config.toml
encoder_arch = "densenet"
model = "image captioner"
dataset = "photos with spoken descriptions (Open Images, Localized Narratives)"
train_examples = 203450
image_size = 32
crop_scale_min = 0.7
horizontal_flip = true
translate = 0.12
tokenizer = "word"
vocab_size = 4585
encoder_norm = "batchnorm"
encoder_activation = "relu"
encoder_depths = [4, 6, 9, 4]
encoder_kernel_size = 3
encoder_stem = "single"
encoder_growth_rate = 16
fusion = "cross_attention"
decoder_width = 192
decoder_layers = 8
decoder_norm = "layernorm"
decoder_norm_position = "pre"
decoder_activation = "gelu_tanh"
decoder_mlp_ratio = 4
decoder_head_dim = 16
decoder_fused_qkv = false
decoder_bias = "none"
decoder_qk_norm = false
decoder_parallel_block = false
decoder_inner_norm = false
decoder_drop_path = 0.1
decoder_positions = "rope"
decoder_cross_attention_every = 2
decoder_tie_embeddings = false
init = "xavier_uniform"
residual_init = "none"
optimizer = "adamw"
learning_rate = 0.0019
beta1 = 0.95
beta2 = 0.99
eps = 1e-08
ema_decay = 0.999
max_steps = 2900
batch_size = 64
epochs = 0.9
lr_schedule = "wsd_sqrt"
decay_fraction = 0.3
final_lr_fraction = 0
warmup_steps = 140
weight_decay = 0.4
Rows from block 18 of the image encoder of a small image captioner, named by matrix and row number. Rows with one number belong to one channel. Each number is 500 + 40 x the weight over its row's rms, rounded and kept within 0 to 999. All counts start at 0. Numbers have three digits each. After the name is the row's rms in percent of the matrix's.
After each channel's rows are labels from the 100 images, of 14976, where the channel reaches its highest value: "peak at" is the part of the image that holds the peak; "patch colour" is the nearest of a few named colours to the mean colour under the peak. Only what is clearly more common there than usual is listed. The data: photos with spoken descriptions (Open Images, Localized Narratives). In brackets: how many of the 100.
# conv1: bottleneck pointwise conv (encoder.blocks.20.conv1.weight, 64x208x1x1), inputs 0-207
# conv2: growth 3x3 conv (encoder.blocks.20.conv2.weight, 16x64x3x3, transposed, each kernel summed), outputs 0-15

conv1.62 097:509459486498467397471477427513417516461525517525514436489423484455548521494487549488477505444554455493514523527403529470515532516476490583472523418510397495486466492475443474536468459517461516457501435487522430497578421501550488406568503535536515542448522494473475509495533460481539560477559493422471520533517545487460422476534570577521579489463507467479578439484461494517467479508493497460549518517521554517508539497520463539555507569494441515520481485424499536480518498512491527471443573575481460491511508533516534478496488478526525509564558514605522465471555437482513491536483557555503515500605514470510497486495504519523
conv2.62 089:507476541443524477557574435475491466557485486523
peak at: top centre (83)
patch colour: cyan (76)

conv1.50 107:548523539540500521487486513513480519525519496538495505533504499522531530563499532567507505475539517509515509541491542498517567495518502534552500515499506509517484537518476497496474483505510498526505521526558488479506480486546519500493523567523495492456558506494512509501542505506530526556533518501507479507517539496504521495501549537540514545445506513539553538561514499570568538542516500593514520537517525530540557538530497580507534557495484528518502525495545553536473536546519533604518563554581512526551551527596508635516530557571526537541604534559566494512544526529607510496542607553549549578565543579547536590589580560575
conv2.50 160:547499532433550468547542469451503500545443500541
peak at: top right (69); top centre (31)
patch colour: cyan (62); blue (35)

conv1.15 102:527480529498542512489540490528493522527554489528466544500492496520498500537471500556475522527537529521500476525540517464498519503501497520543489465484518506479473499468472495507493511511542486497524467494542504523519502476515497502516502525523524507468517517499512486484547494517512551538548515532506497473497486480514500480526548480515511512477536509538524498550509498561543553527529497581513505550539528506553615574490492569514531527475493555559512558544532535516484502550521508587505568570563512553523560540576508602508531560556519538537592554575537537523547496533604501471564614568588581571564525560571542614595613567577
conv2.15 163:544495535437547468550543460445496499540444498539
peak at: top right (69); top centre (31)
patch colour: cyan (62); blue (35)

conv1.31 106:436506445489488466457549483497493412509527490469521518469482477461479459502478512501471473469491514518467504473517495447452514472438501524514524496480477479457494437496452455519525471474477490423466451476444514470505480470503476535513462516486451490500490468495443498461507429425453508513478482470480509479500607491464442529479506548483517455478492467452471507483460437525471469420459431493469413526449481418503557504438483512496443535483440433464454430480411541422491422519516397505471556511446521483464586472549510478452444436527582459507516460540468444471565446483491473444455488513440473434569454441459443443469435442458
conv2.31 055:497426555454540478493522452513421486558500510512
peak at: bottom right (41); middle right (30)
patch colour: grey (70); pink (28)

conv1.32 097:408427455498425457541583550538577442536510543423554479460510409438520443513521507462509514546523488571465500411559538542572498555420405539453540559552488562439488514449520503525529526492347498542554537486458497453478433491498551576529521432499529474482457525491526471540513509487550509495535513427518520468546458469465502419537532557461494524447511502488489603497499523475512517497502501498456489449508526518461474426437453491564499455498505518509481516507517452519500519439408514470536473542501458524486467508479483523501530513538473495427453490492500458474502518430483502471485516488524488504509497503510470508531500494508
conv2.32 087:507461526452543452518558410480467482510464500545
peak at: top centre (71)
patch colour: cyan (77)

conv1.27 105:526496532504523540456535498530471516523552489531439519509494516508540489553490529549476485483530499536529486558536499481492533504518481493532468484463494460476489501503455445496506496500538508514484485543549503486522516502507502484510510564521501510495538516460475479490522460512495501577550531497518500512524477487499506519517498463527500513474501523529533512546490520557557520527514510567542491534511523518555616549510476617515520548487508569554512563517528540518478529532548517569489603580553494535523565535573511617541513547574510547547585535570568522517568490523589511487527601553544525573603523578569543587570589561580
conv2.27 165:542499526429553466549540472453500498540434491535
peak at: top right (70); top centre (30)
patch colour: cyan (61); blue (35)

conv1.41 106:531517535540509507518513497496517520479481497516533518538480512521529519510485522538499512518530487511545466511528505507500548517531539528522498495482533504494513534522522463511490473519505484502509520493563501493520536535514519527484537539543527537485544527437492501491554498526540536538523534500520450500534522504517511480504507514525519538509501499520547511555500514553552533534520515563511533536507507496530560527501481576505541561497535549526521559500528566553495520526536549602538568553577499569547556552575507603506536541551539567570592573571540520504536499552610532525533614535598537581589525568569520598577588584601
conv2.41 162:546502537432549466543538472447500497536437494542
peak at: top right (69); top centre (31)
patch colour: cyan (64); blue (34)