From a checkpoint of a small image captioner: adamw at rate 0.0019.
Rows from block 17 of the image encoder of a small image captioner, named by matrix and row number. Each number is 500 + 25 x the weight over its row's rms, rounded and kept within 0 to 999. All counts start at 0. Numbers have three digits each.
After each channel's rows are labels from the 100 images, of 14976, where the channel reaches its highest value: "colour at peak" is the nearest of a few named colours to the mean colour under the peak; "strongest on" is what is common among them. Only what is clearly more common there than usual is listed. The data: photos with spoken descriptions (Open Images, Localized Narratives). In brackets: how many of the 100, against the usual share in percent.
# conv1: bottleneck pointwise conv (encoder.blocks.19.conv1.weight, 64x192x1x1), inputs 96-191

conv1.24:480446453519456534503492487442519549469504491511533465480482462489501482489450470569501458454472475520502461518492508489523525497494502510505482508509509482472480493489475541481517497486543496506497535514523484473474511459532475500473472466458515487514513468516495503466533469503485482464
colour at peak: red (65 vs 0.4)
strongest on: text has "red" (26 vs 3.7)

conv1.0:524499489518496510525502505505506497503528506524518521473516509515518517530510513532529531522536519538546528523534521517524548545522520562519513524497504538523507533512527525527526527543524532557496568540543513513529549531541492562532518522553549536542565537558549522530551498526563532525
colour at peak: cyan (62 vs 1.1); blue (36 vs 0.7)
strongest on: text has "sky" (83 vs 24.4); text has "trees" (59 vs 26.9); text has "buildings" (30 vs 11); text has "water" (28 vs 8)

conv1.41:483511450498466531498538496443495538475517535506513472526458457488517487464457485550495474469476473505526462514458527475481529499504481511502460500518483457458499472499473513462498448510512461509487539530511498479465504476533524484488471464485505467515510459521481498459513469509477472474
colour at peak: red (64 vs 0.4)
strongest on: text has "red" (25 vs 3.7)

conv1.37:518500464503526507530549517482465531515535498519513515511497519499524490504508501544534518511501494518507513542497523516522549522498489531518493521506485523517499500499521539517498534531524531558523548529528483517501546520522494563498505511550497516512540507540525512527534501490561513521
colour at peak: cyan (69 vs 1.1); blue (29 vs 0.7)
strongest on: text has "sky" (86 vs 24.4); text has "trees" (61 vs 26.9); text has "buildings" (29 vs 11); text has "water" (28 vs 8)

conv1.63:514515528525510535532496499516489524512542503514497509510529522531510508488507518546491531507500514543532521536530530510558547525506490550501517529517502529531526533501525515522504537524528536546499554528520494531522507535536496554511508511528532516561559527547546534526543514533573523508
colour at peak: cyan (62 vs 1.1); blue (37 vs 0.7)
strongest on: text has "sky" (84 vs 24.4); text has "trees" (59 vs 26.9); text has "buildings" (31 vs 11); text has "water" (28 vs 8)

conv1.60:504497509515467557516490511505501537473514524534535526470494493516519489492502503567493501514511503535559489540500517511564519543543496533501521544501501516505528503515507542521510513503551527531511537530512499505511508513534513533504508496497545500542555492541517566500546495545548507501
colour at peak: blue (42 vs 0.7); cyan (37 vs 1.1)
strongest on: text has "sky" (63 vs 24.4)

conv1.4:517516519475508520506554497516487519510501528495506440489463465460502500498468449534512527444446457472500470507476533464522534517511522512530456530450522455476514450527459530481481476507541449515512536513479510462442547478511495512473454462542504457514483462532453524466530469512500464468
colour at peak: grey (62 vs 35.1)
strongest on: text has "grass" (26 vs 9.9)

conv1.26:523496512515508482495486527511522492512518528515498517476530527515521531531516518540533539509513515555512515526536527520532554526537501547503513515490505548531523534524548525522496552544511540553501563531537518519520544515551502566528515538561542530529562532558540533526557524514559531511
colour at peak: cyan (65 vs 1.1); blue (33 vs 0.7)
strongest on: text has "sky" (84 vs 24.4); text has "trees" (60 vs 26.9); text has "buildings" (29 vs 11); text has "water" (28 vs 8)

conv1.55:525477526515491503499580491503535504534555452492555468496487463453544476489503467539506511463474492482480515522487551462496524488535517476537473521511524493480533472514464520499496498516539506518511547569504486466492555506522495510477496470514512492538521481529488518474560471513521475503
colour at peak: white (100 vs 6.1)
strongest on: text has "trees" (64 vs 26.9); text has "sky" (61 vs 24.4); text has "grass" (27 vs 9.9); text has "plants" (25 vs 10)

conv1.33:520518516522498495494490510506515498503518527513519530477522520526529510511515512526537528508525519564538517532513514509545535526530511532514518518494508541548533551510559518539497543546498538560506550544523511523542534526538487563521537528546548539550549543572529526525560504511567517520
colour at peak: cyan (65 vs 1.1); blue (33 vs 0.7)
strongest on: text has "sky" (84 vs 24.4); text has "trees" (59 vs 26.9); text has "buildings" (30 vs 11); text has "water" (27 vs 8)

conv1.19:514507501508480490515495517503515497499523510513507514496524511504509506518528515540541515507520511554512512516523500524549546521520507554496527525493497543551509538505555530541502561520525543553509563538542515543537561526550488568525546543558546547531546536542535530531550497529563519524
colour at peak: cyan (64 vs 1.1); blue (33 vs 0.7)
strongest on: text has "sky" (84 vs 24.4); text has "trees" (59 vs 26.9); text has "buildings" (29 vs 11); text has "water" (27 vs 8)

conv1.45:533463501528436484536492454515524518521522536511496508493493496498533523505491482520486492484504466491467476487488496478507517518501511483532487472504487460484518453499469501493508486502487486525475544503496476450467508508517494501472474449500482493496517456531474490489527485487494461466
colour at peak: pink (68 vs 9.3)
strongest on: text has "wall" (41 vs 20)